{
  "model": "self-supervised audio encoder (BEST-RQ)",
  "dataset": "acted Russian speech (Dusha)",
  "train_examples": 26041,
  "n_mels": 64,
  "hop_length": 160,
  "input": "log_mel",
  "win_length": 400,
  "codebook_size": 256,
  "mask_prob": 0.08,
  "arch": "transformer",
  "norm": "layernorm",
  "norm_position": "pre",
  "hidden_act": "quick_gelu",
  "mlp_ratio": 2,
  "head_dim": 48,
  "fused_qkv": true,
  "bias": "all",
  "qk_norm": true,
  "parallel_block": false,
  "inner_norm": false,
  "drop_path": 0.1,
  "subsampling": 4,
  "layers": 12,
  "width": 192,
  "positions": "conv",
  "init": "orthogonal",
  "residual_init": "zero_last",
  "optimizer": "soap",
  "beta2": 0.99,
  "learning_rate": 0.0026,
  "beta1": 0.9,
  "shampoo_beta": 0.99,
  "eps": 1e-08,
  "precondition_frequency": 25,
  "max_precond_dim": 512,
  "one_sided": false,
  "adamw_lr_other_params": 0.0017,
  "max_grad_norm": 1.0,
  "max_steps": 5600,
  "batch_size": 64,
  "epochs": 13.8,
  "lr_schedule": "cosine",
  "final_lr_fraction": 0.05,
  "warmup_steps": 280,
  "weight_decay": 0.1,
  "adamw_weight_decay_other_params": 0.01
}
Rows from block 2 of a small self-supervised audio encoder (BEST-RQ), named by matrix and row number. Rows with one number belong to one neuron. Each number is 128 + 24 x the weight over its row's rms, rounded and kept within 0 to 255. All counts start at 0. Numbers have three digits each.
After each neuron's rows are labels from the 100 clips, of 14976, where the neuron reaches its highest value: "responds to" is what is common among them; "loudest band" is the band of the loudest frequency at the time of the peak. Only what is clearly more common there than usual is listed. The data: acted Russian speech (Dusha).
# fc1: MLP up (model.blocks.2.mlp.fc1.weight, 384x192), inputs 128-191
# fc2: MLP down (model.blocks.2.mlp.fc2.weight, 192x384, transposed), outputs 128-191

fc1.341:153105184183086132099120160123079106150088133153174149101103165147124177108138110138166123134148130135138164096081161128182109108100122159104145106112102119101151142154103089140132141129100140
fc2.341:072167074108123119081139137097153134131136131173145143121130140126134134106106139153070106117110104134119112128113149137089134167169134140105169096139119129115147144132140147134129136159144097
responds to: emotion: positive
loudest band: 250 to 500 Hz; 500 to 1000 Hz

fc1.217:145137168126165129108122120135138115131127135130146140139102129100146110126116151159100147202144134136196122142121106151131094148139092152119116124137117104112160077116139138123087107172144125
fc2.217:112106093156121136144130101131154147128174139123134162111099148093083150170131075105117122141139106097139073171145143112135092156130125092084150128158125105126151095101119142115128089152086162
responds to: emotion: positive
loudest band: 250 to 500 Hz

fc1.42:145138105116124113125123164110125106089111130115101124109145144143113148128142157119122165129130149120150148074140113114160153088127110108153113160117157132154159126130146139140116102116153122
fc2.42:108125152123138154148114110121112167110126155124126105166123137088096113133096067108101152149119132139168117103128104139109142137104138160123124122110120124104143061178153119145117152101133117
responds to: emotion: positive
loudest band: 250 to 500 Hz; 500 to 1000 Hz

fc1.334:133168138140121150143086122079092153074099106113145113104151144107135095154102169102177095114149228150094104115126128140155116153139105070084163164098168148077134130153134111122150127154131120
fc2.334:102138098116091121102112123114158140165154104092126138138121085132130121110113102117087137120131143122103167096113118108109096177141158100105072130129139121116147129118123158144146150103107148
responds to: emotion: positive
loudest band: 500 to 1000 Hz

fc1.70:080119131130144106111130113102112166099159150111137138085118157082153122144116135098130171160152210094133163142149143149117126147125128109078111145127128175136148149111095155107137136138121100
fc2.70:153115146120152125145092165117141105129134108176106112175151168128156091154109161135139110080104080172112092147149063151115116100124097135133154115131123162111102149132101080121151125127143106
responds to: emotion: sad
loudest band: 4000 to 8000 Hz; 2000 to 4000 Hz

fc1.88:167121113113098075142119146127133146104128140131145146149106108144097154100084146113108133088119128118131126125099149145120140124159102122117137126109153094129134132176079173145126135130124151
fc2.88:155093101078163176138133148131139125131110098131112093096158141113101129125156114111106132097133107116176136142139113152140153133059119152160090118145081175120121137139156100074145108128142117
responds to: emotion: positive
loudest band: 4000 to 8000 Hz

fc1.131:133082128127118125139123155130116104108117117133126149090138093150120129134111149089128153156135092132127087139085133114099126065130152157101112147134154117107140117153121100096120114167115123
fc2.131:111184119136104131152126114132128124154128124152115133146089141128147126167103110134136146124131183130088102095131124132116096157141097112147154176131137164138125091098154126166099096159163117
responds to: emotion: angry
loudest band: 4000 to 8000 Hz

fc1.349:127166123110098156134121134130135148092118146142101141140093148106095119119119189147089148103139127148145113138083123151177119146164129109144133139114099173134150119104154163111125101111078177
fc2.349:097105111100147126101103138174110079104122090132133155151115117112163110131149117150170129128157142176163092104074095146132124094109076141119144138117120095118138121100123098108092163120171128
responds to: emotion: angry
loudest band: 250 to 500 Hz

fc1.221:155087119133113142127138076127064139169131123158144099143118145111111147114132153140171142107105148089163104114151191119121153165167134118094165123096153119120121137139119128136158145090127124
fc2.221:117156097096150156136143178160117162152122135161076127089208106132129103138134112118102128133130114155099123138102126122109184130127109139139123178162141137124164145118191167112172147156139092
responds to: emotion: positive; emotion: angry
loudest band: 500 to 1000 Hz