A small self-supervised audio encoder (BEST-RQ), trained from scratch.
Model: 3.77M parameters, log mel input, arch transformer, norm layernorm, activation quick_gelu, layers 12, width 192.
Training: soap at rate 0.0026, 5600 steps.
Data: trained on acted Russian speech (Dusha), 26041 training examples.
Rows from block 8 of a small self-supervised audio encoder (BEST-RQ), named by matrix and row number. Rows with one number belong to one neuron. Each number is 50 + 12 x the weight over its row's rms, rounded and kept within 0 to 99. All counts start at 0. After the name is the row's rms in percent of the matrix's.
After each neuron's rows are labels from the 100 clips, of 14976, where the neuron reaches its highest value: "strongest on" is what is common among them. Only what is clearly more common there than usual is listed. The data: acted Russian speech (Dusha).
# fc1: MLP up (model.blocks.8.mlp.fc1.weight, 384x192), inputs 0-95
# fc2: MLP down (model.blocks.8.mlp.fc2.weight, 192x384, transposed), outputs 0-95

fc1.228 091:26 63 33 46 34 44 49 40 55 52 50 56 59 37 53 48 45 39 59 59 34 41 64 33 58 30 30 69 56 40 61 68 47 39 43 48 33 46 59 38 53 26 54 58 57 75 61 33 38 51 41 55 56 56 46 62 60 59 38 13 51 37 55 40 49 64 34 30 49 68 48 64 50 34 36 48 48 37 39 46 40 49 59 51 49 43 60 68 42 58 51 40 45 58 37 60
fc2.228 102:57 43 59 37 74 79 51 63 45 43 52 51 63 54 50 53 49 36 34 30 40 51 36 54 32 68 46 24 51 45 51 45 42 44 39 55 74 59 54 53 50 50 39 37 50 42 50 48 67 68 43 65 39 46 34 54 53 80 41 58 62 37 45 47 50 48 67 34 57 54 19 27 45 56 64 47 50 51 58 33 63 44 40 41 48 52 47 53 57 40 63 57 36 43 44 31
strongest on: emotion: positive

fc1.230 103:51 56 49 26 72 51 52 62 29 58 45 49 35 45 49 49 40 60 48 48 53 37 71 53 40 59 43 66 49 55 55 69 41 47 57 39 67 38 62 45 48 35 79 53 38 28 81 44 45 49 27 42 47 52 55 50 61 56 32 33 63 53 30 74 41 53 53 41 63 51 32 50 37 48 57 52 77 55 47 75 46 41 62 70 50 50 40 36 58 37 59 63 55 49 31 69
fc2.230 109:54 46 59 38 53 47 52 33 73 42 61 57 60 56 60 71 27 62 55 43 54 46 40 41 33 35 51 42 58 31 42 60 61 54 53 52 49 73 64 45 36 57 34 54 35 56 19 19 52 51 63 26 48 44 51 56 54 47 42 64 52 47 81 45 72 66 47 42 45 50 55 62 63 50 58 47 27 77 51 46 45 54 61 38 24 39 57 40 61 55 60 56 50 51 81 39
strongest on: emotion: angry

fc1.153 109:67 69 82 43 70 46 42 46 51 39 54 44 58 43 56 67 48 41 49 48 61 58 55 57 72 41 54 46 36 46 28 68 47 49 37 47 37 74 59 50 39 55 43 42 74 52 68 53 60 69 44 48 55 53 54 57 47 66 51 51 44 42 53 36 56 35 49 33 31 67 29 59 70 45 48 40 54 37 44 66 72 54 59 44 57 52 50 26 73 64 47 68 37 57 46 49
fc2.153 097:41 59 39 23 53 46 62 61 50 42 49 57 46 61 48 71 33 61 53 53 40 43 31 36 43 43 46 54 48 49 36 45 63 41 43 31 57 59 56 60 51 52 70 47 49 31 57 48 51 45 35 76 61 79 52 51 32 45 46 44 37 73 41 29 54 63 63 67 45 41 59 47 39 49 43 64 55 39 43 42 53 09 54 54 45 70 46 42 61 52 58 38 50 99 64 44
strongest on: emotion: angry

fc1.88 109:51 54 67 44 70 29 63 57 51 62 50 47 36 45 47 36 41 38 54 45 40 61 54 31 55 49 60 53 31 55 35 63 18 42 37 59 47 54 64 48 56 42 47 40 49 58 38 32 49 50 49 40 43 36 36 50 47 57 51 45 44 39 38 29 32 33 40 44 25 16 33 50 63 56 31 48 72 47 70 60 64 49 47 46 49 38 28 56 64 54 69 48 63 45 41 45
fc2.88 106:14 67 56 43 39 69 58 42 48 52 50 40 50 60 58 52 35 69 48 64 43 49 85 49 55 49 27 48 52 40 50 55 29 43 52 34 79 65 53 48 44 74 48 46 39 28 38 38 31 58 56 60 55 49 42 37 34 49 45 44 57 54 54 53 63 36 44 21 48 62 51 43 56 52 40 32 49 50 36 41 38 46 47 56 38 44 66 61 58 33 25 59 31 48 53 50
strongest on: emotion: angry

fc1.89 107:60 50 53 37 42 62 49 61 47 37 54 38 58 43 49 68 79 36 46 61 55 51 47 37 36 54 43 39 43 66 49 60 28 49 39 48 35 63 44 57 47 20 70 50 39 37 72 41 63 40 47 53 56 78 72 39 49 29 59 47 35 62 58 68 58 54 62 63 28 33 61 48 64 62 55 55 34 46 48 45 46 35 59 42 39 45 55 54 63 56 54 50 48 46 35 46
fc2.89 110:30 46 49 73 38 45 38 65 22 58 43 44 52 49 38 29 57 45 66 54 64 53 54 56 61 61 78 24 35 57 58 62 36 36 29 34 81 50 70 38 47 55 37 39 53 41 38 41 57 45 60 53 38 48 40 52 70 56 65 71 45 44 35 60 66 59 44 58 43 61 41 41 44 52 36 46 55 53 44 60 68 45 45 52 62 54 58 58 51 45 44 76 65 46 59 40
strongest on: emotion: positive

fc1.119 122:51 58 42 44 43 53 42 53 54 42 51 70 67 62 42 70 29 30 55 40 51 35 07 36 52 38 46 51 56 46 55 54 19 43 38 34 54 52 38 48 53 65 44 35 64 40 43 59 35 50 48 39 46 69 27 43 64 52 66 30 49 38 43 61 46 42 67 47 61 39 45 66 41 51 26 45 41 55 37 41 48 35 55 52 49 15 46 45 50 56 44 42 56 64 40 46
fc2.119 116:58 33 44 57 43 67 53 43 64 38 41 59 57 50 46 44 60 73 40 74 40 57 41 45 47 61 67 50 65 33 55 63 51 58 53 38 56 56 45 61 52 49 51 56 45 51 26 51 71 66 57 60 49 62 63 52 44 52 36 62 62 64 62 59 50 53 39 64 56 82 53 53 44 45 37 59 59 46 39 50 80 69 62 46 64 53 55 66 55 39 47 37 39 44 66 45
strongest on: emotion: positive

fc1.263 105:56 35 53 39 45 32 45 63 52 35 52 35 61 30 62 34 61 31 34 59 51 59 74 14 81 37 45 52 40 59 44 37 32 56 53 53 73 40 64 65 48 45 56 49 70 27 55 53 50 45 27 43 38 55 26 52 41 52 46 34 45 42 44 33 55 41 24 56 40 43 42 48 71 43 72 45 56 58 37 54 57 44 67 60 64 61 42 52 34 38 68 56 57 42 59 49
fc2.263 096:26 75 60 46 81 72 43 61 41 53 32 40 39 47 46 61 34 61 66 39 43 64 30 26 69 37 56 71 50 42 55 51 42 50 55 42 62 45 54 51 61 49 59 46 27 67 46 51 60 49 66 46 73 46 47 52 55 32 49 61 56 50 67 50 44 46 53 35 44 62 52 41 39 53 48 46 51 48 49 23 48 36 39 41 57 51 49 47 89 45 50 53 49 50 45 60
strongest on: emotion: angry