python train.py --model="self-supervised audio encoder (BEST-RQ)" --dataset="acted Russian speech (Dusha)" --train_examples=26041 --n_mels=64 --hop_length=160 --input="log_mel" --win_length=400 --codebook_size=256 --mask_prob=0.08 --arch="transformer" --norm="layernorm" --norm_position="pre" --activation="quick_gelu" --mlp_ratio=2 --head_dim=48 --fused_qkv=true --bias="all" --qk_norm=true --parallel_block=false --inner_norm=false --drop_path=0.1 --subsampling=4 --layers=12 --width=192 --positions="conv" --init="orthogonal" --residual_init="zero_last" --optimizer="soap" --beta2=0.99 --lr=0.0026 --beta1=0.9 --shampoo_beta=0.99 --eps=1e-08 --precondition_frequency=25 --max_precond_dim=512 --one_sided=false --adamw_lr_other_params=0.0017 --grad_clip=1.0 --steps=5600 --batch_size=64 --epochs=13.8 --lr_schedule="cosine" --final_lr_fraction=0.05 --warmup_steps=280 --weight_decay=0.1 --adamw_weight_decay_other_params=0.01
Rows from block 2 of a small self-supervised audio encoder (BEST-RQ), named by matrix and row number. Rows with one number belong to one neuron. Each number is 500 + 25 x the weight over its row's rms, rounded and kept within 0 to 999. All counts start at 0. Numbers have three digits each.
Before each neuron's rows are labels from the 100 clips, of 14976, where the neuron reaches its highest value: "responds to" is what is common among them. Only what is clearly more common there than usual is listed. The data: acted Russian speech (Dusha). In brackets: how many of the 100.
# fc1: MLP up (model.blocks.2.mlp.fc1.weight, 384x192), inputs 0-63
# fc2: MLP down (model.blocks.2.mlp.fc2.weight, 192x384, transposed), outputs 0-63

responds to: emotion: sad (62)
fc1.70:440445529461465481510456520514502444501522510474498501505481517476469500523490555500457449504474514518504458469494530472516489454490500497514534496464499489490453471485515497462521506536521465
fc2.70:489499517472514464486540503532473508476477509492499519497498494486573489511498493508502529467533489516530499480524473526524485519496516496521536489480485519508529516478477494511517485495512451

responds to: emotion: positive (43)
fc1.142:480523508486540499538520501512480542472557530540489498537503519508529480480528487514493540500508479489499500484534500472475453461467495537496515462569502527495522519506530467516565506516507524
fc2.142:537516499501498498455466483483535500512507494491533485505550486497506532510482550452484523489480502499534493500464489494527520496473506505512484496491469544488511525464540500482455498490506516

responds to: emotion: positive (41); emotion: angry (38)
fc1.221:504472487493502510504536546526530486511479488495555491468549510535497523518467502492488536492483451501481511541477472522525456527470541530562487495555511491496487561494504501523480474494482511
fc2.221:507487515532485539484477508477507481511497482523536516498479519512489512505456497526504543473459514495496461491463505458524495495544508479491533532473499519514526461524477504493510489461489517

responds to: emotion: positive (47)
fc1.42:503509474438551486539484505511513484541498481500540469510524514496516526474475469485492541537502556500491510507516488514508510513507492496531470515521569542506501553505523509470470506510493502
fc2.42:494465479452478512465467561539504504506492477522496499487473486536491501504502517506496446432533486504472490495469507487516509514512495500475522483478519528461487502519488467518507475513509492

responds to: emotion: angry (44)
fc1.168:475494496517525497529514505483489494518514478486521450527509502557477470500465477526516498471518533500467514517524511494517477531519528506484542535499514485536521490495463505466474521522489434
fc2.168:500482543523533532460493491519540500533496502506483485474479489494484484523539535487512511511463484509499485529476469520488496491475478502472516499491471513492498524560542494541493521532516570

responds to: emotion: angry (41)
fc1.131:514496467503532474455552533499472479508453499516463515527546483499479533505520513510461517498537506527472478484490484507514468494475511537498534497511510498489551523491533549465478495523487541
fc2.131:509557511477533501486479493519521547470505499504522485520500511495523480494477462480491511508486485492527547465461505473497472487536508502476500470464507510504455517493514498495538495481477483

responds to: emotion: angry (42)
fc1.330:491518469462516460511508549484499540484516527515454464516507513481465535495494510502502511503500458487485502496527439430529485526490513529485497499440517498477531492505508517538503504474495538
fc2.330:506514472459489469512547447484537508472491472522463499486505507515522438508495514454493536488475505461467512516500507500448499524508484478529493503498478501502490490470472457451520483483464510

responds to: emotion: angry (41)
fc1.123:506540497470568537517485516451493473510493457499534498509501503516464519452473491510497477502469501472507522533488501543496493495467450477520498487492544500490488514498524478509470465491473501
fc2.123:528497460573436501497492512521502528515488516477517477511515516522516502546523462507509518492502502493515489461546445484508519556488486506529511496477472508509529535515499532475523556540558511

responds to: emotion: positive (39)
fc1.11:492502462506522495476484517513478571461463452530549482526544467487460513467521537511503490500491475497477502512456487491537531438476462470478507529468503528517479544550506554466471482516482499
fc2.11:495496470481508485535537518493420487499537513469494519496477551503498496491493474481508541476490523520463475488500491480466514507515523490511486498518486458481508500482445460520488526508496483

responds to: emotion: positive (45)
fc1.88:548515474490525517511509442584456533500512514473517485508512515455481493505512480499529470533532512493480529514530535495482532482505482489480517523505530492547504476522458478443503460507576485
fc2.88:454462503528491530505456505486485480504474480525487485516517485497487501464494493502512529498490487501541453459471522497533492503506519486499543524493510485471531491520495519546476512494490483

responds to: emotion: positive (41)
fc1.315:442523505466463518508496481522442506452450491522496511522485482494512502523529471473493493502494510525486454476502482492495456525497482510554458518499508511511498509519470482501525526501499507
fc2.315:492485508484492525538481528472481482522515533529537482512503490474459491518522518482489494522556503535486467473496517536493519511489474525480471478485466501494513490494480515520482451509497472

responds to: emotion: angry (38)
fc1.194:483504487534489472529543480517471509503480501503489490458524489526501486496540505469473521494458539501515470472457466504500505481444516463464490437503453489549483503505521527494500467502489478
fc2.194:456496486523509509494535487521469505453499489481451512497515534511504508538510490512440549507481501513494466488503542510468539464502471492509485458523546463506464473510509453445496532508521498

responds to: emotion: angry (38)
fc1.43:520463538517552478534517545516494486495534499524502499501536496495467493496447521515508511500487495487519481487453522507459529463500502497505506501507482497471499494506540486520559504568496490
fc2.43:526506479530458503513469487510516535527522508507512554465516488554470485507549502509503532516510516511424535546514478477530498496531513514495501498454521527499517498497516504553492507509501477

responds to: emotion: positive (46)
fc1.217:469503498491505462534555494503503453508495514497501482539562487526473489489490506525499489476540464483509492552455492521481480486503474511436493538518503499490531514565514533481495501481517491
fc2.217:533543525486511501487484500481472489467512490513473516477466521508485518548505524548502499484535483545484511492510516513475467522515475455564524522500517542495506513503491504512475492511478480

responds to: emotion: positive (41)
fc1.185:486510487504533476500494485429472519530514498523495522529530441516512532483480467479508522487545493516517513466526501540510494488518471493509529536501536522488526527526529540505500535516520473
fc2.185:485503538494496473484464489514476444415469489480502520486515547520466511528493477495476477533490495486503497494527508505465501518522452492509447510490522520518490497457545509497468515481470452

responds to: emotion: angry (46)
fc1.191:499507479485557552517525502501486472498507464527523472507516532486514536419461442520543465518467540478469487533480497539474479506484499491520483503502504481479541494451527487496517484505500495
fc2.191:512484518521434478492480492504547519479513488482511519510515523541523507539504516450515505490494489495496511459446495475509484523497476523507496522516509525538483504533486466425489550518528487

responds to: emotion: angry (40)
fc1.349:516490469499494475520506480470525510488519502459499478479509496517484544498493418495462524513470559495463489494539502540460504531498492482512458552522501554528522505523507520495504550505534507
fc2.349:539497544531494514458515580482502509520482498480499525536507502469443468532482503508504497482490498457521528510514507511505510517502487547486482495490518504486503460508526503518520505499481503

responds to: emotion: angry (40)
fc1.186:541550526487556510477529544527495508504531503522452510479516484498502465453448565496498499539477456474453508490504509484509480518506458504491518475463498511468477497490471516463482482478490521
fc2.186:427475475522493459522459470506491476479487485518481461482503537526482541514471466530497510491477516508538480523485483504472470509491488484483460546462503480513500458544508473517525534457495559

responds to: emotion: angry (41)
fc1.158:499437484518518490485458491486481487523451485525494517467531523466492485532511479531459500490500525444483514501462513511506445540490470533512510497521467523472530493512494508473500509489477506
fc2.158:471497504511560491449476477510512544486484502452478489497496430510476493469468523515525465475510481517544475456496468512444484489489484494472513528494518562513463500510515524506510496498515488

responds to: emotion: positive (43)
fc1.334:485498527475533500494526480517517473491472502449462526521492534498499498505485528480515508479549525538496452502464515519499491482535473487539481494508503525510524503495448487505507530507500456
fc2.334:473465529463479472495506501502490503480460542526523526455500477537503499489508441509475482542476550515520531479583489453509492481498517455518535464487548519494468491475505476495536484502527514

responds to: emotion: positive (39)
fc1.182:515540427456496461477473512490492527485528487479526516501508511547456475513499489541534490515507481483509496529480493528519452499493496502439499474512521521506516508537513493488503488524553537
fc2.182:475509510504528467532509531521508484504517508513485480513491518506511492470476462474516514454460484539465486503510478463459511503543486514517551515507503490513489488508492480521513542474491509

responds to: emotion: positive (50)
fc1.341:481482487461526522504531483513517499503479474509528536510572503494462510528516490519513506483524473485511538497519506486467472496463471498470468523518467484507518471515519463464523539516528517
fc2.341:480487489500482475498518450524530539537536513494482475522488521484546509519486524443470499494541516496495527485508517512507490496506491506458528488505503498509457479492516540498478476459456532