From a checkpoint of a small self-supervised audio encoder (BEST-RQ): batches of 64, 26041 training examples.
Rows from block 3 of a small self-supervised audio encoder (BEST-RQ), named by matrix and row number. Rows with one number belong to one neuron. Each number is 128 + 32 x the weight over its row's rms, rounded and kept within 0 to 255. All counts start at 0. Numbers have three digits each.
After each neuron's rows are labels from the 100 clips, of 14976, where the neuron reaches its highest value: "top examples" is what is common among them; "loudest" is the band of the loudest frequency at the time of the peak. Only what is clearly more common there than usual is listed. The data: acted Russian speech (Dusha).
# fc1: MLP up (model.blocks.3.mlp.fc1.weight, 384x192), inputs 0-191
# fc2: MLP down (model.blocks.3.mlp.fc2.weight, 192x384, transposed), outputs 0-191

fc1.252:175090138109229126157102176202096136099104106116185098177147153097159120139107124197155142073112137128081156096056115116181117133109103121138137101128108106090094154149187137110141140136102196194123142171087094115150139109108161130096094071173131194099155138133128127155084049160131151140130133122125098135160140139127127126156133089150092082076119101106113166074155137158108141116097075139074069094189130183097117082132116138100109173115123106107137113162156157132093130101116140120110091121103101075132128099131153135141182134162125148177160132087217101164157147077103106073
fc2.252:177086104148142153145176173158116137150102183082124145114220086109189164133137090102104051144200106103167162127222110086138137135126110159139157138132156094131152109161131188132139091136146144164108127120040121092107114157105167128111119110118204135183060147110117141103155177163172165148161122150131166160082107161101170102116111129170119131130067139102060146170122178103091157161151109114134146174149132103103149085164101129146176092069093150156141187153121141135106129107137106149088182099143100136147177066108141143186131132141122121107164143135148143145135133153069097157
top examples: emotion: angry
loudest: 250 to 500 Hz; 500 to 1000 Hz

fc1.246:187175110136131087121139168105108115110142135100187121162163132180097133147149123118169158146104150135140056157146136113154182125122143114144124158138113154099131122160144159102197119223150135129139099087098090173178041114073105138094167090108093131098160145091087153153121114132127173177204113093129159153148143131109066125102164106098096141040110154132123087152077208106108130151161102105122149108120137090120068182111143182136116117146107129094174141130139119128104137129163042225117131127178148153128165081148114140104122112140160070168141137151137107103173128145123134191
fc2.246:162074117098113074107141184107135161141115147187054122108102084110084090121065123091123145081110149100099121117171178104152067115110147109136133127124115172076088177084151133133154124086108047162158143143067206119123144105176108065143071163137155152178104147129175118182171133221177142102106158092133084101124150148136069136125095144102143152093127112096116144132088080124143096083163132111172144138148183131148088156137125095133160132085124130115073182128147173110148128124122123109123186133042075156124093114107154136139160136135139104139165194122119139099114114091096167128
top examples: emotion: sad
loudest: 250 to 500 Hz

fc1.288:136181117145039231133171092189107151142144114146133122084123174128186130116124053161142069127124120135145120095115155109143130104134157114153106108159085142134132074180095116146160142127165121174130146137099158177137162099171144139163137102189148162123093136107153100122125138182118126142082137079158144098161178129167120151080200080135162129138198158175186119053068191137130149089139112161123089135154086160061119078122119086116140096158136087140092164138087095118128172163104132103131138136205121170149133069137093136087142086141132098102106134121151123187112119135157112139
fc2.288:168140167113170116128087106098157129177132090070136152149124124088108135149152181143047103144162173134143121176157135167114119149108123130150185156104134125127140161091113110149058147132126113114125181099144110153117108148165090099134127099070175148117142150084126146118167077184118084128177109148126078150085167159081128137115110134135063126153048125072087088181159089202131107120135141074116153114104109094173147197141084138102070165091101123115114100119218157158089097179164108088095079132080136163095138141125158095203146090125145153139142126131114118095172089090133104084
top examples: emotion: positive
loudest: 250 to 500 Hz; 500 to 1000 Hz

fc1.229:119131195109165151205167123171127146163162082133130062093142137149163117089093131162108134178111136143091078137143146171142138153155097109127172176184129177095110142164228157132107082147168115143132159184150105159060129114096133114095144120129144182182107166178121131151125111123130184096077139130148185209144166077171159097153116117106141132114142084118118085126072131116140126129186105154153112145144117163126121115123086084197175127167111097143176148123129165156118120220116158112155110115126122162150193177137108157135105166106100156152140110140095153147199100134152084143
fc2.229:106080164217091122045110163098094164088132138050125177138116103083078162142164126165142174091148122110169150099103121105155125134120136151142112150116105151130138131111105179110127165161061089210169123108187107152146108122122101110152146107107142122119147123128143154142141188143137128143142103142083085071149141156080158078159095140131167175151118132151104132143140154165114173097128126079171125156134109171111154105117121102119058178067117107086082126113193133148127162090195152125094153119154146110108052163142127066148154104217187146118155179176118165139103131123126172132
top examples: emotion: positive
loudest: 500 to 1000 Hz

fc1.260:162090144169210140167093110113089144169120133127106146109111147099118118177158187117159113026150105156134133125115113097109128113109130087126128121171095116130132100099139170121158125163139105141122153114134096143156117098176099156086132045122138093080166170105105159128135148161076155135177092152128121137153096104102117127125095189109161090174124141136113141162138163143112134156195153168103143105156140172146105114077109155180093173094156056171087080154137112137156176136083055147075120137171099172120162148099129100158142151149142187172079140151215056068155152151177148134
fc2.260:061142143153104144110172136161091188148160137080131165120124166154196123144142105120115143218146177123113089170131140110091141153174088134144094082095178121085135122156116087129146090103133181101130094130118161087162141138085156118146108092154150139153097141123174116135108080170145092103071126140156171181110069099157149146121089145199162121131181127105165179089131155143162185113141121136170069170122113130060108096093097111128122092132127140079167122111093148121187154069186204091168175121040126147094118107177110103124115138115136106115114131137124157161163135114071073102
top examples: emotion: positive
loudest: 4000 to 8000 Hz

fc1.214:112142138103163113122111150086146163093125081157138108122098114057080139167139136087142115110115059146107102134170168082124167078053182135163168068154154143129103072116143053130174108169072134082125130122150100127103104125100159107162086137135067107125157060152145112145109130243173137134088105088109142092131121176123090136145163146134170127138199102117103137088087194128090103148167096120123102138137146129177079138144124138116138187109154117163102157122134138132111140119114185194093129114124104168091183108161171151102128123191160129127150176151113102155132081101128099192
fc2.214:120111101117103123127103127121081159107185156141138169140167176142106105164118166084157110137129160127098108096088145183130139180175088123104086205135139167032143179133140088143107081169137126202126170173138154177122110139131091161121148122162119175107126128169119138189138115108145120099090081112184091124176097114165185128115140143132101100140159125141163140151069114137146097074116103176119154086087176134077154175124119175138135082087104181130137130081099114131184094132054184104113084092135182141144121124086149115131126118077097159114114067140128116185110157173057115088
top examples: emotion: positive
loudest: 250 to 500 Hz

fc1.198:102133104129166127102114149094120099147118160101164100093075116088131116128139030115095084113151173128212102064121099138118119110144170145151142121116103144149112098154191123102142126141192151118110154123195146158184094138114131116079070141065095129113124126159113166165091170062135127154157137107074191106143173208156077102054138138121148115156138127105109119110104076109056069046129126118115151092089100149127160092126080069142137147075124101121072157131113150168135104136126158105095087159127143087078158085140131121180136113140123200143116147112151107102156148147118094162
fc2.198:143210144113128141157139141135159177136109138137150141099154139188156105089108150075111082166053101100104179145162108153119087134129091132129099101132154122107042138146042123108155150151099075137155205203131144114051173091163124115157143150138157109147147107114123081144152134115186106145109178148132101182099104126103169118187132159118085167164124123119093143122137125167186146133152113129183159101131146132153127130155138120150148111108130126122145141152129106193104151062112096084182067123041158151103101171160155138106156109187128108095138059097109149172156165179114114094
top examples: emotion: positive
loudest: 250 to 500 Hz

fc1.305:214186100127106097149119122105103127141123105068144107159164138165123145112144100163124164088180093130135108107139132120116139168164140097127064121145078107095135100143121107095107139147106071046142138125081106157155153089147132136098117173181097155074154155151139076132077116154094123172153207076076062158072186161094106055127121157127105065121119128181107125125114112139136100093121111124129102102142145135111048107143121128198133124081170181124167155136081165154144101114131111203158126143167081120090154176123105145144100077115112086090123133125148186139151140098171168163
fc2.305:122140112065092172123137156163112114124136120114108107094069136143139124099093141081094178125114095095107101165083109111144126165123168152178154062084131104082091110104117124094128189119127189089143149097078143108067177138100107081140114162131101100154144081120174139129138147118212164147173128128177136148158055139157183130103075171141096147156121147082120158066139118123129074097163119083093120210129192198121088107141141130123093152112129126082107202127135154058114074182089102093119155093134129049146101143137136107086116141157117108166145119125137126082124094148092124093
top examples: emotion: neutral
loudest: 4000 to 8000 Hz

fc1.153:162140099095185096108154122139144090171143158144123112082114171151144142123193101146165101146122088149130147044117093132095064104141123131161109164148068156068141121098061126100096146153128115073074125131144115091156152160099139108120136061128116097121122116100113154162145159084116103151160131105117119110112114116168122138133155177112117069088093122096114122093152118140101138131137186094142123144112141139166146073125060161154082093142119132139073062099135121255035139192112127092127113136087144113074135087109132094138133120206104119182148110122202172116140141165144093118
fc2.153:104150146167098086220058112129158129070119154156144169135130136061148160141138124112126096134075174111174148164149152152136129113131126167157126159161154108158098137127096079083094140138123112165118157146063165116115085076115095143154128144168165165172080099138156101134131175160134204122121162061119156134111117129092140102125174158111126135151092150124072126105145097160196155085098122172146148085088081140092089131117154123111074133118142203085167112153103096126179121151113127116097097144165097111144097166152108190157091125099129136088176128106033154157158160193079122172
top examples: emotion: positive
loudest: 250 to 500 Hz